From a checkpoint of a small sound classifier.
Model: 3.02M parameters, log mel input, arch ecapa_tdnn, norm batchnorm, activation mish, depths [9], widths [320].
Training: adamw at rate 0.0022, 18300 steps, batches of 128, held-out accuracy 99%.
Rows from block 5 of a small sound classifier, named by matrix and row number. Each number is 128 + 24 x the weight over its row's rms, rounded and kept within 0 to 255. All counts start at 0. Numbers have three digits each.
Before each channel's rows are labels from the 100 clips, of 14976, where the channel reaches its highest value: "responds to" is what is common among them. Only what is clearly more common there than usual is listed. The data: read English sentences (LibriTTS-R). In brackets: how many of the 100.
# c30: last pointwise conv (model.blocks.5.c3.0.weight, 320x320x1), inputs 160-239

responds to: voice: male (100)
c30.220:102090119174151164167155142138148162140146172119161107112124100130123108137105160141159151128123124168137130137118103124105168118155135168135160146137154144116165135123112171161170128151100107134104125114143133131122107140142137135116128174

responds to: voice: male (100)
c30.65:118096148128160129128140139142122134128128150109133131156156132128139114124162132127147118132144132143129108134142128149134124159124125136133139127127152128122144134109139119127133134123154133134149137118110116127133157125133144157139094153

responds to: voice: male (100)
c30.238:082101143142163148148148135133142154118128166102141107123128094116130143127124143137149131116126159151116122128124107159104148126136125144123152135123164127135152128090122139138141127132126107122101123116124134178129140120139131156114121175

responds to: voice: female (98)
c30.288:148192118135115134129113114108131124089098121155124091131123134090129136096129127126127129135098139127104124128102151133151135112126088130113123127098115087179125088195142131131137103129115146090127130164128121156131111085108132103132125110

responds to: voice: female (99)
c30.302:141211105114129110110111114133104105105108118123110090113106142090137136100120106104116115118111137105102121102095130129117112105112097117107112109099113093158109097173118110106116113108105129089115112134113128170132111092103111119125120117

responds to: voice: female (94)
c30.70:144080143118135122111119131121116126122123142125107148119108129113118131114122112114131098124131131127120098093139138138134120131106119125130127103117146113134126116125131111118121122104140135116117115133097124125134127114121102138128103143

responds to: voice: male (100)
c30.90:133125129129118132131124126133131127137134124134134140136134132134123131139141134127125130124128134125133131134131137133139134125133136129125128130136120138142125138128135131132129131133127141131122139141132141132129133135137130119126127117

responds to: voice: male (100)
c30.129:115113138180158178176158165133147179118132178124151097144127121119137129125133160146175157113151155184120136135098118156118185099154113183114173149125178120118181127095121171161179124145111124117143140118141120154120117124140138172130133176

responds to: voice: male (100)
c30.311:119109142165148157150154149124141165138155159149148111123146115137123120141129146137158154136133121168131126137113107135102153117145142161131164149142160140124162139150106157155158138145101111148118146115142143130126100149141136141121126176

responds to: voice: male (100)
c30.143:141126133137132141136129128119139134128132129133138153134144136132128128132144139138135135136127129134120141139150139131138141146143133134143138139133125133131136138115133138138141118143135141135133139138143134136131147131138140125127134127

responds to: voice: female (99)
c30.281:165083136118137119115135102118133124071072125123120149123121114068128130068128119129134121120099149120080134122146139122142116136122062119135127121067126066150118070120145113118117094126158150062132124136121096125124132065085120124119132116

responds to: voice: female (99)
c30.100:107098114092105095099091126132094099159154084106095110104098148161121112158103102098085099117134122088155109108113112116132098116097161091111094097162097162112090162093124092095095149096114121154128095141101150112123111154142100108144105100

responds to: voice: female (99)
c30.218:157205127137123136139124119119126129091108124152128080134138132088116127089128128137132127132110121133106129127111152136161128111137088132120126129102126083129131090170140130136129098128104145096136135144134110162125121091100135115128133108

responds to: voice: female (100)
c30.297:129095096106134113100128128136099115128130121039101104102095118134109112122108102099115100120116109118136106101103102102107094119098131101138122102126115135073112125040103106106114140097076105142106106109103113113127100136119097130116115120

responds to: voice: male (100)
c30.309:127099149159136159167148131126161159125131139149156180144173129133130117134140163160147155154121136159125147175173134134143160161164123162154152158132134127136151138141140164158156117161152132126132145144168137127124151132146166132126141133

responds to: voice: male (100)
c30.158:091132127184185183184178136153187193155144161108179101165147126151137140151130181181173173142182135185144127153117123125135194126168147192137176172147150153127166154121130176192181138171105135131132144130155147127134132149154161153133129175

responds to: voice: male (100)
c30.3:095107150151144151165154110125159160141149147113174192151181133144133124147145162162158148166130114163133125181197120124127147181163140158187144159156151148111150157098139152153160131162176121145141153137149139130138167142158170139131121145

responds to: voice: female (95)
c30.58:116154119099125099095100141143081099157147120137086087128103147154128122153133088089103108116130111101154109082096113127120098106090150097106104096148119149123111149150113099095106147096107119157132128124098146126130106154144087132132111126

responds to: voice: female (95)
c30.137:101105132095109097099104130125090097162150091127092126120105145164118129156119099092086106127142124089148106107121131125126102119097163087112096097158109158132095162115129100101098141103131120160123110141103158118135127161152094118129106107

responds to: voice: male (98)
c30.176:140131134145150143137137164133136144180157146144131109129119131186123136184129138138139137124147136144171138133115129142137147118139183142122139130165146170129145173129128146144146159141108133179133135123138151133127122178154134150128132145

responds to: voice: male (100)
c30.138:090098138180130176177149139138164170156161165120177151128150120151116114166121173157168151142130113184145113143154120130128178139161151175142164151158152162114164163117127174171172139162130127148110142127140157129129108149152147131121113157

responds to: voice: female (100)
c30.93:134146110097116095102083121144082091161138097133101094125095155159124145145121096094097105123125119100142106111097146112144096112092153099103099099149106154133102146123142095095096140103112145147127116153093150135155121149135106113148106108

responds to: voice: female (99)
c30.71:122107127116097115119118122123118107110104105131116086153133157101134136102161126112119112118117140112097122121091153134139122113119103125100117116108110099162114103146135120121128111116117150098132151157119156112139134098126126116144122091

responds to: voice: male (100)
c30.26:100094121178145171180152146122156164124137162096173135127153107125131095131124165151164161131120126187123125149140107138108173142158126177152174160127146131122176128100113175177173124153123109128121140114147136120110125125151152138118129157

responds to: voice: female (100)
c30.1:133148107092120090098096127143099088138130105124096093122100148137123149133126099096097102119120134092140110093088154126137093109097138090113093104139107132135095140115138092091095142096099141138120119153097152143149111139141096125147109110

responds to: voice: male (100)
c30.35:116076143184134165180157137127179170139140130124182135155167128143129111145147188170154191140129123173146130187143120138132172146185141167141161180140134143118152147094135184185161135180110125133138155127184138125133151134145179132118134144

responds to: voice: male (100)
c30.78:096112148172164163167157151133158171118136177121161109133141119127133120133131163149170159102135145174123129134109106153098178122148124172117165151135176130123163123120112165165165136148102099130124139090150127129115121127134144162123134188

responds to: voice: female (99)
c30.312:148163112128097127131120102120128132084098109147122091126121134076130150074133136132126131130082129129092126123099160111149133099134076133111120131088094076143119077153153129133130097130120158074121122176129122141142114084109126094141123092

responds to: voice: female (84)
c30.113:116122131097120104103109128131099103164162118116106112124109142171115135168123098098099094117143108099160100112111126122130103114095175097113104100181116165111110177121126106099108147097100132162137122131091151115129125166161098117138113113

responds to: voice: male (100)
c30.7:109123124171152169166157153127144162135146158120158085125132115129125126131126161141165154115143141168130134145091114143102169099153129165107172157138149139135160133136101171161167135149091109132121137113147134139113106134144143140112137173

responds to: voice: female (99)
c30.210:153200106128120123123115110113123125080092116147118088119112123086125132084121123128129117129100144121093119124099141130137124121121075129110123130092104083166118089174140128123125111126111153078122114152119122138138118080106123118124125115

responds to: voice: male (100)
c30.154:133146153159155150157157125127162161131131148130157193154167129132141135136159158170151152147131130163122142163187141152144158174166130149178154158128147134137148133118146151154152121158164145130141157133167132155123167125134170158133138151

responds to: voice: female (98)
c30.234:169200114124111131129120100115130125078087116162123100126123124079127156074125129131131127134094131125084130127098154117130126111122066127112118125088112073157126074178141127124131095124112149078121130142129115145137127069101125106126138096

responds to: voice: male (100)
c30.175:137126126125119127129123124126124125129131118134128139128128133130120136131135126125124130127118128122131129130131135129135127123127130124122119124133116131133120133128131128124127123128126141132120133137130136133130136132130125116131127113

responds to: voice: male (100)
c30.290:146143132143141137140143128128144144124132135137145176146155137127147126125158143153136146142132137147116133148167145143145144157148122145160137143119134124144137134136143144146140112148146151124137146142156137147127150130136149133133134135

responds to: voice: female (99)
c30.177:130133113110096110109106113126104104133124095137108086120113147133122134137114115115102113136116116105134121112096159105174114098113133110100114117142091137139110138139159109106115130118107163129128115167115137123145113135129115091146120098

responds to: voice: male (100)
c30.135:127121134140131133138129136135139137135145133141140162139142130137138112136139139134130135142134129137135128134151118136126137145142134139143132133138127137142136143123126139137138132141135123140133145122137143137130138139144141130121129138

responds to: voice: male (100)
c30.52:136114132141125133143135118123143130134137131138139165138148134138132125137149142144131143137121124138122135145149135130140143153143137141144135142140128140135129144118136139144133126142143136136134147132146143134128151133142139123127142127

responds to: voice: male (100)
c30.97:119092145152145157146140145144136152146150146137143111122133130156117117156123149146152134131136127157144124132118097129113162114146156150128143130149153152104150153147112145152155145144115100158127131114136144120130117151144135143119124159

responds to: voice: male (100)
c30.211:119121152198133181182152128124176189130133149112174150139153126124114128133133185179171148135121112205116121151150136125144208138172124190142167158129163132120159137114148179180171115168135145127117141148150143149134124129141156144128114152

responds to: voice: male (100)
c30.21:131137149142146139139147130133149140122135143142149193150168136122144110131161141157142142145136126144124125145181123148130141181144123146172139136131144134135142131126139140145145122150161130133139153122143134144126167125140144152137130143

responds to: voice: male (100)
c30.306:121110144125139136126134159146110138148150150090112113121116126152112126155116118114145117112162127131157104096118119138112124123113154130112138109153157153105144150105119123123127157116109114154126117117109132090139134146136101144113108150

responds to: voice: female (99)
c30.243:131104119120098115117116118120123117096102113133117120100101137096120147095102118125115116136109141111107117118114151112141114096118089116112108120097108093148105094122142116115113106114137143099111090177118124098146111097101114104141124106

responds to: voice: female (99)
c30.268:164088163117134116113135115134124125075084149101121129142130125074117133076136118123133115122135139126092121122132134137131107128113076115134125117082150075132122076108141114116117113113116136075132137123113104130125137078102123145116128136

responds to: voice: male (100)
c30.251:093095140154132146152141140128143145135149148106151134139149110122129089130126156143139140146104107152126116148140098123107149150147133155146150145141138142105155135101119158151153122148119109127130145107144122115121130133146148119111125165

responds to: voice: male (100)
c30.232:134144169174157173174165135125182178129134163122178187144172126128136134137149177189162160142141129177122134177180135155139178160182131172167168174130171138121159135104144171168163118175161144128139159140184136160135151135140191168140126166

responds to: voice: female (99)
c30.9:143149098098109090097091101128098091104107089130096094105099144103121115107107099099084110121113117092123122099099122104144101102099105092104088097106093112128088101165126102097092123103107123107112102137108115119118108106115096103131129102

responds to: voice: male (100)
c30.254:137132145144131142147137117119148145129133134133140176146154142135140123134153145147141145143128132137120143150167137134138145160147127138159140146129134130135140141117139138145138114150145141134135145132147135136129157132140152127129144131

responds to: voice: female (99)
c30.286:134198126129125133132122118119123125095111128170121102133123136090135125101130134123126131135111136122108135121105129138126134120134092127121122122097125103170129094220132129129126109127127128093133124153131125150130121090115128123134131115

responds to: voice: male (100)
c30.226:096135123186197184179174149175176182146146161104168095170149137144126139146140174169162174119194132181144136154107121132142190114173149190124173167143158152123164152115113179179176148168099124133141141121158150138127129145155161167139143175

responds to: voice: female (80)
c30.67:123137136103143104106109130128100102144142114113109071154137155143120137141156103100098108092136126105145103112089120133116106124106143100107102102140131142153107141130118109110103140101095123142134146111106158144129139140144107135141110127

responds to: voice: female (98)
c30.171:145163108102121100104098114124103097101103107145105094115100143098120121096113102105097103127117121094116119100100121118137105099103091096100091097101108104145093095173126100097100117101102126103121108139109111120127094098112106105126121116

responds to: voice: female (99)
c30.316:136162114118121112114104118121106106102102117148114100135120145093139115095129111116106120127109131105111124113105133126142120109110090113109111109099111097149113091177135114114108124118122129101136128141114116120121110092111109114130123119

responds to: voice: female (99)
c30.120:126164126122107126119124111125116114079097122148119103126111136076140127078137121126119122118097127118090126119109144132142126116121084124106113123092103082130116080140120123121128099123121139077141119151130123139128124084110116122140133103

responds to: voice: female (99)
c30.48:133095128097092094103076128124098097112124093125107115132116144115126133121128102094096101121124118105118119114124142121129092105098111095119088090115097113122102117099127101106103121101111128115124134140105137105130107117125109093140115100

responds to: voice: female (89)
c30.223:136118126090136105096128124127116107118119126128110133134139140122128139117146101117115089128123144111123118116130128127129090138097118103132109098117131116150113118147133087096102128091139135119135132131086128133129140122125116143129118125

responds to: voice: male (100)
c30.91:113120147122108120123097110130113112123136117134128135168161164126182132128176128119121109124113113121116113138124134147130119132121118121117107111131130123137112126141150116128123119117179138123150158139109140161138170123146132114141102117

responds to: voice: male (100)
c30.30:118093160132167132129123168146124129148159145119126130215149142147156122148185127120134120132185139135144123124130102168125127143122146128138127121151155152110139152108115126127131145122139121145177175092118142136123171149167130160118115172

responds to: voice: female (100)
c30.16:124152128118120114117102128123110120131127127116116080131128147125118140129140111108118105102128113118129102110093132119118115122109131117101112095131131131129126125107122113118118132111096118126122140125096140140133117127128115131127100114

responds to: voice: female (99)
c30.155:144148118130098132126112111110117124086096111123118081129115143079132134084134129122126123125093121126096121118104151127148128106130078127101117119084100075133124089127137130120131098122108147074123130170125121126130112076100120100145118107

responds to: voice: female (99)
c30.102:108148112131128127117114144117099125126131128109096143085072106134125131133089113105124109155140123120130110077135142125148127123105132132131125109136135133107136135112140121114127123103132143133119073161106117111127085132124087128145107129

responds to: voice: male (100)
c30.173:104094161163156164168158154126151163089121179098158090168153113090162129102158164143169148116122156173107139147100127170114165099155087170117168148105175102133172105077131161162165109148136124089155161128142126147132152090136153157131130170

responds to: voice: female (80)
c30.37:086083124103131108110111144160120099169168112136116158137140146166127114172132113112103111125160130110173110129159104126117106153120180105137106113184112174114111176101118103110108167116139114169148133119111152109126157175163122131115115123

responds to: voice: female (99)
c30.95:124195118121100111111103112111103111114117111141103114113099125112115162110106116108107106136111114108101104097112170117151109107109109120115103103116108109135107116117156118112112096105104146107109109175099114153143094107119103112152099103

responds to: voice: female (96)
c30.307:159218115129111126133123104118130121084095120170129096131126131089132143089129125131128133135102135129097125125102152125132125112126082130109121123091107080163125077195145125125133101124120143084126127149123123150134124076108125110122128101

responds to: voice: male (100)
c30.123:107078127133129134141128142142130130162152127115132114128124128160123124162131132128125137115130137135167137133120115125116136111135164135111128136159129161129133173110120140137133153132113111158123133115136151127131131160146131120116134129

responds to: voice: female (99)
c30.314:150102143132118134135126105118129129080090114113135106150137162081141125080152130130125135099113121126098142142109135115145129127137074133117125130084117076134123086103140128129135110134142140074150149148132143118141145074126140111149134108

responds to: voice: female (99)
c30.2:119161127099142100102106138129074103132133117111099071164136159124142139127162105084105095117136127101133110102080125144124099122095130102113102088124135122124110120114115108098105133099097122127145156124088139132125137130130107142145107121

responds to: voice: male (100)
c30.109:121099144164169159152165169140150160129138172137151075130135108127121113131125153142163141113146139164142128128085100155114155095143135166111165148131173134150169129141107153156159140139067126138126141101135129145113100135131135164115130182

responds to: voice: female (92)
c30.159:100078127110117113106118113132122115131134113121110148115118127128113126135119110120118098128125123112138101109153132108126110135108131114140115113128114135122113128085124103104111133115121129132123114134097127104126121132131114121132098113

responds to: voice: male (100)
c30.145:098118154145131144145130126131130137127131139113130104124131112124129144131125132132142114126110141141123103114117126144107142115131124144109131120132150129124148126097128133142135115120118112121123131130105144151139120123129118123132103144

responds to: voice: male (100)
c30.245:071090137141142138143140119137135140140140133105147160135150126137147098143136141141141135152118111138130114138168097112112143167140132139163134137149129153111138143093125139139137127140155103137131139109132131120131166131146132139134114155

responds to: voice: female (95)
c30.266:143217117135119128132123116121125127100109126168131097136129128101121146102127131127129130130111148127110131126097149138134130118127095129109126127107127100184126103201142135133127112135113148096127131153125120165133121100119130114120134115

responds to: voice: female (99)
c30.79:147096128110123119116120106120121125090092120122121143127124126096125145089116109116117104127112143115105116115145139111148113124110090120137114113097122093149111095111148110113111108117146144092136117151120105128137116089099111122139118115

responds to: voice: male (100)
c30.304:103146112179157180174164128146177179162143141100161078131134121164103134164112172174156184113152110168142142156090132102141182104175155178111167176159133156130154160132130178176165136170095122139122118150172147118137115152149164133137146142

responds to: voice: female (81)
c30.69:129219117127125127132130119112132125103109126174127093136127120102132147108128128121123125136118150133111128125111141146109124118125093129126127127101124102168128092215126127129133109125116121100120128133123127176130121100117130121127129122

responds to: voice: female (83)
c30.259:082058140097115110107088127135094094149155110084105120146121139150140120147143105103111103109135126101145110116123119125130093115098153102116092098159117158104116159081129095098104138093162118149154128125088142096127147151160117129134100121

responds to: voice: male (100)
c30.318:096087135166142168167143140137148162138139165115161124122131107133131102140123159147158152142120121162139131138140096121107167126155140164138154147141152147112158138109109161156164131148125103145116134104139137130120124137149145141122128167

responds to: voice: female (99)
c30.205:159204123138121135136124108113131132096101125168131096129127130096132132094124135134126133141104138134101137131107147137142139116129087131119128132093116093174131097198148133135131108134120148095124130160128117150133121092115137109120136113

responds to: voice: female (99)
c30.36:133123125090125098083091126129090101128126111106079108137119140131125145132137094105101077129128139094127105105112140133138088118094129092122098079125127129125095132112134087079095132091123139127133128143098134130134120131129099133143100118

responds to: voice: male (100)
c30.112:109096155181156173183172147127168176120136181151193138146167118121127124125149176164176160149132125187127118160144120146111176142168124170150182159133169128129177122135130168181167125163117118128126164118145132154123121118142167160124128175

responds to: voice: male (100)
c30.128:121109140156171155152162165146147168133143174139145066142129109131108116130132142144162147120144139167149120129085110159129157092140139157111159144132174143114154134124114152149153145147060124142127138106132123138118112133126132168110122193

responds to: voice: female (87)
c30.207:096109123105094109110102109113119103169166095133120120146131173171117132180146112108095111119122084110163114135128121102124112132112180105117103115185086174126103183111133111111110143115090130165138138123115186111137145178183122083135107092

responds to: voice: female (99)
c30.124:139160118123101122128116107118120122094100113113120106130116147093131141099125123120124129118102128120101128117099150139137130113121089128111117131094110091141115093118131128123126105122116143092129121169127125137135116089117119116150123108

responds to: voice: female (99)
c30.187:168206129130112128130118101117127132094102111148123088136120129092132134092121138132132135142100124124102129129100153124154135117129077128110116127092108088141119091173151129124136104131110151089127119158136120145130123087103129107128137104

responds to: voice: male (100)
c30.74:134123152163143160165149125127163161139134143130158189148163130140135121146160161157154161148136132155125158159175131147137161171158134155165151165143139135122146145104144154160154125167145140136145155141177141149124160140141163137123148145

responds to: voice: female (98)
c30.29:106137124091128085088087130131071088141136093115085081147115145134136139138144090074082090121130136089133103100092124138111092117085140081111087086139110137129093135137120087087092134090109123138137130122087142118136132137135087130139104116

responds to: voice: female (100)
c30.75:165167120137111127129125125132135125111124124135135076134124124109120131104121126127121134134104117124130131127098141115147135099126106132111129129109121112125129105153137132133126123130080149119139129136134110118130110105112124104121136105

responds to: voice: male (100)
c30.198:134121138141133145150142131129151146131126134141144168138149126131123127132145144148138150147126127141121144148158139140136152147147126147146139142133131127133140133113137148147144118152130139126134145135151141137138145129134147124116140134

responds to: voice: male (100)
c30.221:113119150138140133142135127123144139123133134120139191152163130127150109126156140143138133151120117138124122156188117138119138188137128139177131138141132129118136134111131138142135122139170117127140150115138123131136187122141148124132124132