From a checkpoint of a small sound classifier: held-out accuracy 99%, trained on read English sentences (LibriTTS-R).
Rows from block 6 of a small sound classifier, named by matrix and row number. Each number is 128 + 24 x the weight over its row's rms, rounded and kept within 0 to 255. All counts start at 0. Numbers have three digits each.
After each channel's rows are labels from the 100 clips, of 14976, where the channel reaches its highest value: "responds to" is what is common among them; "loudest" is the band of the loudest frequency at the time of the peak. Only what is clearly more common there than usual is listed. The data: read English sentences (LibriTTS-R).
# c30: last pointwise conv (model.blocks.6.c3.0.weight, 320x320x1), inputs 160-319

c30.194:126141133129120120159122187129176174159139180129125152147111133136119139139138147132147135155130152150169186142164130123184139118154129125152134148150161185177134132127114137143165165119166134183122176114112179156154183165097177162126114122121158158135106142163144138120153113135127137137116139136153138121136133143145125125155141149119138139129140171141108135124124141138120133151121140146120147135105136110150134154152142144144118131157137131139166148124148138169138139145152160
responds to: voice: male
loudest: 250 to 500 Hz

c30.263:141122162157145124106142099174103107113170102123158114109172132170178125126112116129110113107170106106103110116105149136102125146112110146109181119119108095104113177183129115116106107128100108103113105142164108107110105103154110110151134178137109109132142168100111157143104126111143163158126167158107159105165125123111109105099148108112170157115115100120119148110105105168137129123115164113110119112130129127104120117101113107113126110102162150159102109151117147097156163160118108
responds to: voice: female
loudest: 4000 to 8000 Hz

c30.23:126120132136125132095134112132111108114132119124131122130105136140129134136124123127128096115127126127106105126112137132111134151122119157127138127122099129119123135116122129127114102123107096104104112116124105097131116101103108095133125132119110113126120133102116126116104115118114123133128133132115131112130130132105108118116133113118138129114135117121118127128110113133119141125113121123121121110128141111114127127104110111118130108104131132130113111108130125112127132128121104
responds to: voice: female
loudest: 250 to 500 Hz

c30.305:136127144125142148127148134149133131131141127131128124116130134153167132130134120132118138132167114115136127128126123131132119121129138129129151126120130130128137157142135125119132127134133127129131130144148131137121134136125132134131152176126138135122128154132131148132127133136120138143134149149124147141143131124137136131129135133139154140131119128125141134135132132147136131120138145126134120136127125138137120117133131129130140130132157133151133130143124133135145146144126130
responds to: voice: female
loudest: 250 to 500 Hz

c30.295:132117155114110107159120158155157166164154166115118117112142119156144125119121113114105150159149107105165167109154118130169117132105151122113158106116153167166153151159105106115159163098170158168147166119141164164111173167144166160114116148115163162120156154162157158127156095155114156156127157159117154147158128125155156158156141158151153152146128167123118146148147152154135123122150153119131117161128125108158124120158162158128121151170158140152162157142123143170155151158117164
responds to: voice: male
loudest: 250 to 500 Hz

c30.71:120130131130137115151134156128148155167126155134128127121138132125119129127135114135131150153124126116162161121159139134155122145108155122114126116126157170159160123134135120127157155126161159160146159135125154162116171161151158162129136125124160147125154120155151126134153146152117130120154118123115121154124131128147156151150124155156123119152129156121159125156141155117132128113156127129154121158133127152150128125151146151131145144154121129126155151128124123155124121120120153
responds to: voice: male
loudest: 250 to 500 Hz

c30.73:124119161135140148132145123168126130133156128122131108113145133166178112118114106130104125130177101107124132121124130134125118123112134127113175116101122125129133175166139113120128131141131126122132124148157132123116128130139125125143154196131124132123139153126131156134126142129123159160129154158104151134158120114125127128131124124129164150124111125111136133124129132159137128118132148106133103127137125137130116111132132130115130130126158122157129129154112139127149153150109129
responds to: voice: female
loudest: 4000 to 8000 Hz; 250 to 500 Hz

c30.19:129114151126133151128140127166126127134156130120128108114138127165174115112112117120108126130174111105132127121126124137129115120116131126113162113105128124127127172152128110118132127137131132129137124135161130134116131133136128125132150188126130129111139163129130155129134133129118145157125157153110158132153119111133135137132131134132159151130111131119133130134128134157128118110136154114130106131139118128127115111132129129114132130130159127160128132142110136133144155155117131
responds to: voice: female
loudest: 250 to 500 Hz; 4000 to 8000 Hz

c30.32:130116168138140140123146125172122126130160123120139107107145122172181121117118110120100134128178101092126129119124131135122113123105129129106175111101124123127132174168126113108126123130128131128127131134158127129114124127144122124139151187129132132126139157125129155137124131133126156156130170163109154131157120115128127128132131125134161146135120126116132128132131130155132126114136149105130103127143124131130124109126132130107136132131166128154128126147119138128143156151118131
responds to: voice: female
loudest: 4000 to 8000 Hz

c30.184:134141139137127121114135129137119121115142133142138124130132131146140121130127134126129091118139128141115124122116139133131143137131113133132141120136112134120113143137122125120129106122125106117111116126127112101127119096105120099137118132115109112138107147105120149124118112105130144148116142143138147115144127143104096085121154107112155151094125126136113146108093107141120126127102148131094127107108135111109124133115115116143119100115146145145115115134124141129150148154124113
responds to: voice: female
loudest: 250 to 500 Hz

c30.306:127139123109121125159122158119155161150125155125109130129118129122119134134136120137131144144125130130159162127146127126166128139127132123123118132126156170161131119126131137130152158138156147169125160127121158156127157160129155160118124126124143140129137122147135128122136136131120122127130124124125126128122132128135128126138123139130119129131133143125121125126122133125136131126129123121126125129136135129137137133136130137126127133144123122129148131128126127145126129120132140
responds to: voice: male
loudest: 250 to 500 Hz

c30.318:120116136132119114115124125140130118111141121113127118124127144145132122120116114112111108116136115112113119119116132142127117134118122137119145117115116132120119140136113112121117116119120099122110121123140115108122116115115122106126124128106116113121109134117116140117115114116120133134115138133119138120139120126117112110115130113115142135116131119128111133120112109138129125130115133121118116120115136106117127124109119114115120114116137128135114117132126129120135138136126118
responds to: voice: female
loudest: 4000 to 8000 Hz

c30.203:124133138125122126168122172133173164159140165127115136135122132137123131133135125132131137157134131134168167133163129129176132117128128120128134134134167166172132135135120130135155167121161148180123163121127169158130165170121171166130126123125146149133125138149140134130143125135126139137122140134132136124136138138134125123136138137126136142127133155132124134127127136134125129136128141130115129135122131127136133135149135134130120130140142138138149134134132137155136139134129147
responds to: voice: male
loudest: 250 to 500 Hz

c30.240:126144123114123120147117155123152150147125149138109144139108127120122136147140148143150137144119149151148156141152115140155139119149132119149120146143154150156132124120119149147149144132149143152120151123120148147143145147108150148116116118115129131140120129137125126134131128123129131130115132128145133121132132145130113115129131128110124135123131140143109132122118129130135118144121134138117138120122137121136139147134127126143121119133128128128132126131142129142128129133142133
responds to: voice: male
loudest: 250 to 500 Hz

c30.308:121118127103106118100119112133108105098127107122116120129123115127119124133121125125119095099113120111101103134100117128109112099116095128123124130115102103100104129130117122116099102130103095104095099116124105103123106103114099102117120114120099098118102128101094128132098137095124132120112125128117128089124129113103089096102118096095130120096125105128095113098098097132128108124091123123095122098107120103102120117098096104123098101099128113130099102115127119108121127119124101
responds to: voice: female
loudest: 250 to 500 Hz

c30.170:137140161129123125126137119168125130131165126134129131125136121173156137132138131123122125130151117118127120127123136128121134107134129125129167129127127120125122169150121130127121130116125129126129121128136126130133123128138124129133139163122125123140129180129124183134125115126119164184119180183127174119175137133126122124129167122124175159122123121131116153124119128183128124124123175132115125122132123129126135132129128128127121129124182154173130126144121166126176175176125129
responds to: voice: female
loudest: 250 to 500 Hz

c30.148:117120136116114133128128134134128138130122136119112120121110116134136122123126115121112134129133112107132129122130121115133119119113136116118128126112130134131137136123129117115136129124130127130134128132125131130118134135115130130120134142123130132117118135135130133124128131132115136133115130134117131135133128121130126133132118131136133120129124136116128117126125134134125127118131127115131114137119118133131124112128135130116126126132134114132138133122120123129131124129114129
responds to: voice: female
loudest: 250 to 500 Hz

c30.176:125116100132136142108136107104109114113115112124137132152126140113095128131126138134141120118094139139116105126106133127104135143139117121145105135120112116106126105121143141140107107136111116114124112141120100118140100110123110107129136097114116111126118106110123109127117132119118116109117113106127111118108129125118118122120117118113110109112135110135119113108118114103133138139115107132122130122118138115120136133114117117127128109109104113105116122124135110116103106104137114
responds to: voice: male
loudest: 500 to 1000 Hz

c30.97:120117129144125113098120108125105099083137093131133100125128124131120127128115114120119104098121108111092090121090133120104128119120100133117138114118089108087110130132103126118088095114093098106091108110118082093124086089103104095123103111126087098128088135099109137123094116091142137130101143145122138086137122133100101100100127090086130141091126103121102128091110099142118131128085145119103124091115130090092124130086095090126095091098136141135086097119124127091141131136128101
responds to: voice: female
loudest: 250 to 500 Hz

c30.86:127125152125137144122144122155130132125147130117125114113138136155179122122121116124110130134176101099129129117130129135125119117112130130115164113105125130128132170154134114112125128138132127132133130143162128127116130129138125124126150198127130125122133152124128148140124140130128148154130156148107141134152118117128132129128129130130153155133119126117130131125126125153138119116134145107135108127136123132128117111133133127113128127132158129147130128154116128124142148140111126
responds to: voice: female
loudest: 250 to 500 Hz

c30.47:127123121120124104143127142126145154151122152117116111107151109128117123124135108130115142148116111105156151116147124123148121144103149125104128107118148150153142121140108118107152154113149154149148145133123146148105149146166143147123131129132149148122157125153152127127151135152121129122156125123105120154126128120149161147152125152151119133153122142114155125153144148126127134098155120118146105153137126153143120110142148148117145152144120133127158152119104128141127124128112149
responds to: voice: male
loudest: 250 to 500 Hz

c30.252:110112135126129120168122175130173161150135170111110113113122127130123119121117110110114135158131110110164166110157120131176117128106129116112134107119164178174129127135118116108155162113161146174120165120125165153115180172125166165119123131124134137120126132137137139124141119130125140139125136139115137121137123116132120115143124139121134133122124147119118131119121136134132123117122130114113113126122118120134121105142130131112121127143134130139141133130117134144131129132110142
responds to: voice: male
loudest: 250 to 500 Hz

c30.128:130115130133129143093129110146104107090128104120126104116130127145142117122125116114109084087130122113102091112098127135098124119115079129121143118106089109089096135137139117118100103139089094097078107127123103094108100100123096098133132151114094093133096140094092135123088125082131141133120136137111143069132120114095088085086127086084148143093109097127077127094097088147130130108065136123101108078104113103089117108093099095123097087080137129136100090130107129096134139137117087
responds to: voice: female
loudest: 250 to 500 Hz

c30.80:145155127151150151111141111120109107106127107156150146171124146121106143148144160157155105107113166158107110152110159124109164123161113142158123167151108101103110123121160164164104112161106105111114108137123107113162105109110112107150131107133108107156116125107105122133111151111147124123126121124153127114126144148109112116106144109115124126115141105152125143110116114123133136159116125149120156109118141136111151155108112113155129107104123140122110110134155137105129132130162111
responds to: voice: male
loudest: 250 to 500 Hz

c30.119:130122149125135144125137126154127131128143128122124117111135126151179129130128125122118133131165109109128128119129128131128118126120131121114149118117131127129128154153126114115128132124126135131129125134152128135122126134135125131124149186124129131121136153128135152132127123132113143152135153151114151131153122127132128129126133133129154144129120129126135136127128133153133127118129140121130116128131119135128127117133133135124133135126156138147128133143118137128149150146118130
responds to: voice: female
loudest: 250 to 500 Hz

c30.93:140141173133138127118144124173124129126173123135142135135133128173155134130135138130126132129148126131124125138124148141128144119132129147137173134132127126127134181160120134128128128135126124120131128129145122125132127119118127124148138153113121121143125181127125179130128116131129176174119174178126183130181132137125129130122164125132181157127132121129128152133122124182125129135133171133127133123129139121125133132125130127131131121120186145172122129139134157126171171175129125
responds to: voice: female
loudest: 250 to 500 Hz

c30.43:124129125117093092160097159129162161162124170125111128123119127121106131129123128122130153152107130121170169119161111118166125142126149130120122127130155170183151124125089124130165160106163151162145160093111173164130161156120163156114091110123172161120143132174144128123158096157114136126119131126124133143138126125150144146164131155151132130136125162124122130144132158128118123121147126124137122153121130110157125129158154155129120151174137122136174142112119129170131133137124170
responds to: voice: male
loudest: 250 to 500 Hz

c30.182:128120159131134149123139118166127123132149127126135114124143129161163133119124118127119131125159107105130125120131126128126120129110128122118154124123131126123138172160136116126123130132123126130138130146153122128110121122138131133130148179121131133121142153134130156136132137137120148144131156152121155130151125121125127129133130127138162140134123127123140129129129132152127128117128139125140124129134127136129131117133124126125134124131160130151129127133124133128138148138121126
responds to: voice: female
loudest: 250 to 500 Hz

c30.275:116117127123130122154121173127164168151129173117117115113125132129125126126128107120117135153131113111166161112157126133169117136106129120110125109122162176170140127128116113115151164120161139174123168122122163152108172161126168161124121128126139135118122128141131130123135130126131131128126133128107129122128123118128116121134127132115129131122123144117119126123116127127132128119116127117122109129129120124132123114133128125118127119139135126134141132131121127139126132130113141
responds to: voice: male
loudest: 250 to 500 Hz

c30.95:135117153142139145097143087168088096104157100121136113132140138161169124122117126121120105102160117118098097120101137148092122134126107141122163131120089087090109160154137122123089101138098091096098097142147091096130096100127097098145142163123100093128114157094094157134096118092139158160118162168120164095164126122099097097098151094095171160100114085123108144096085098163141124127096156115098118090130126117092127125090091092123106090095163140164094097149124149084149155150129089
responds to: voice: female
loudest: 4000 to 8000 Hz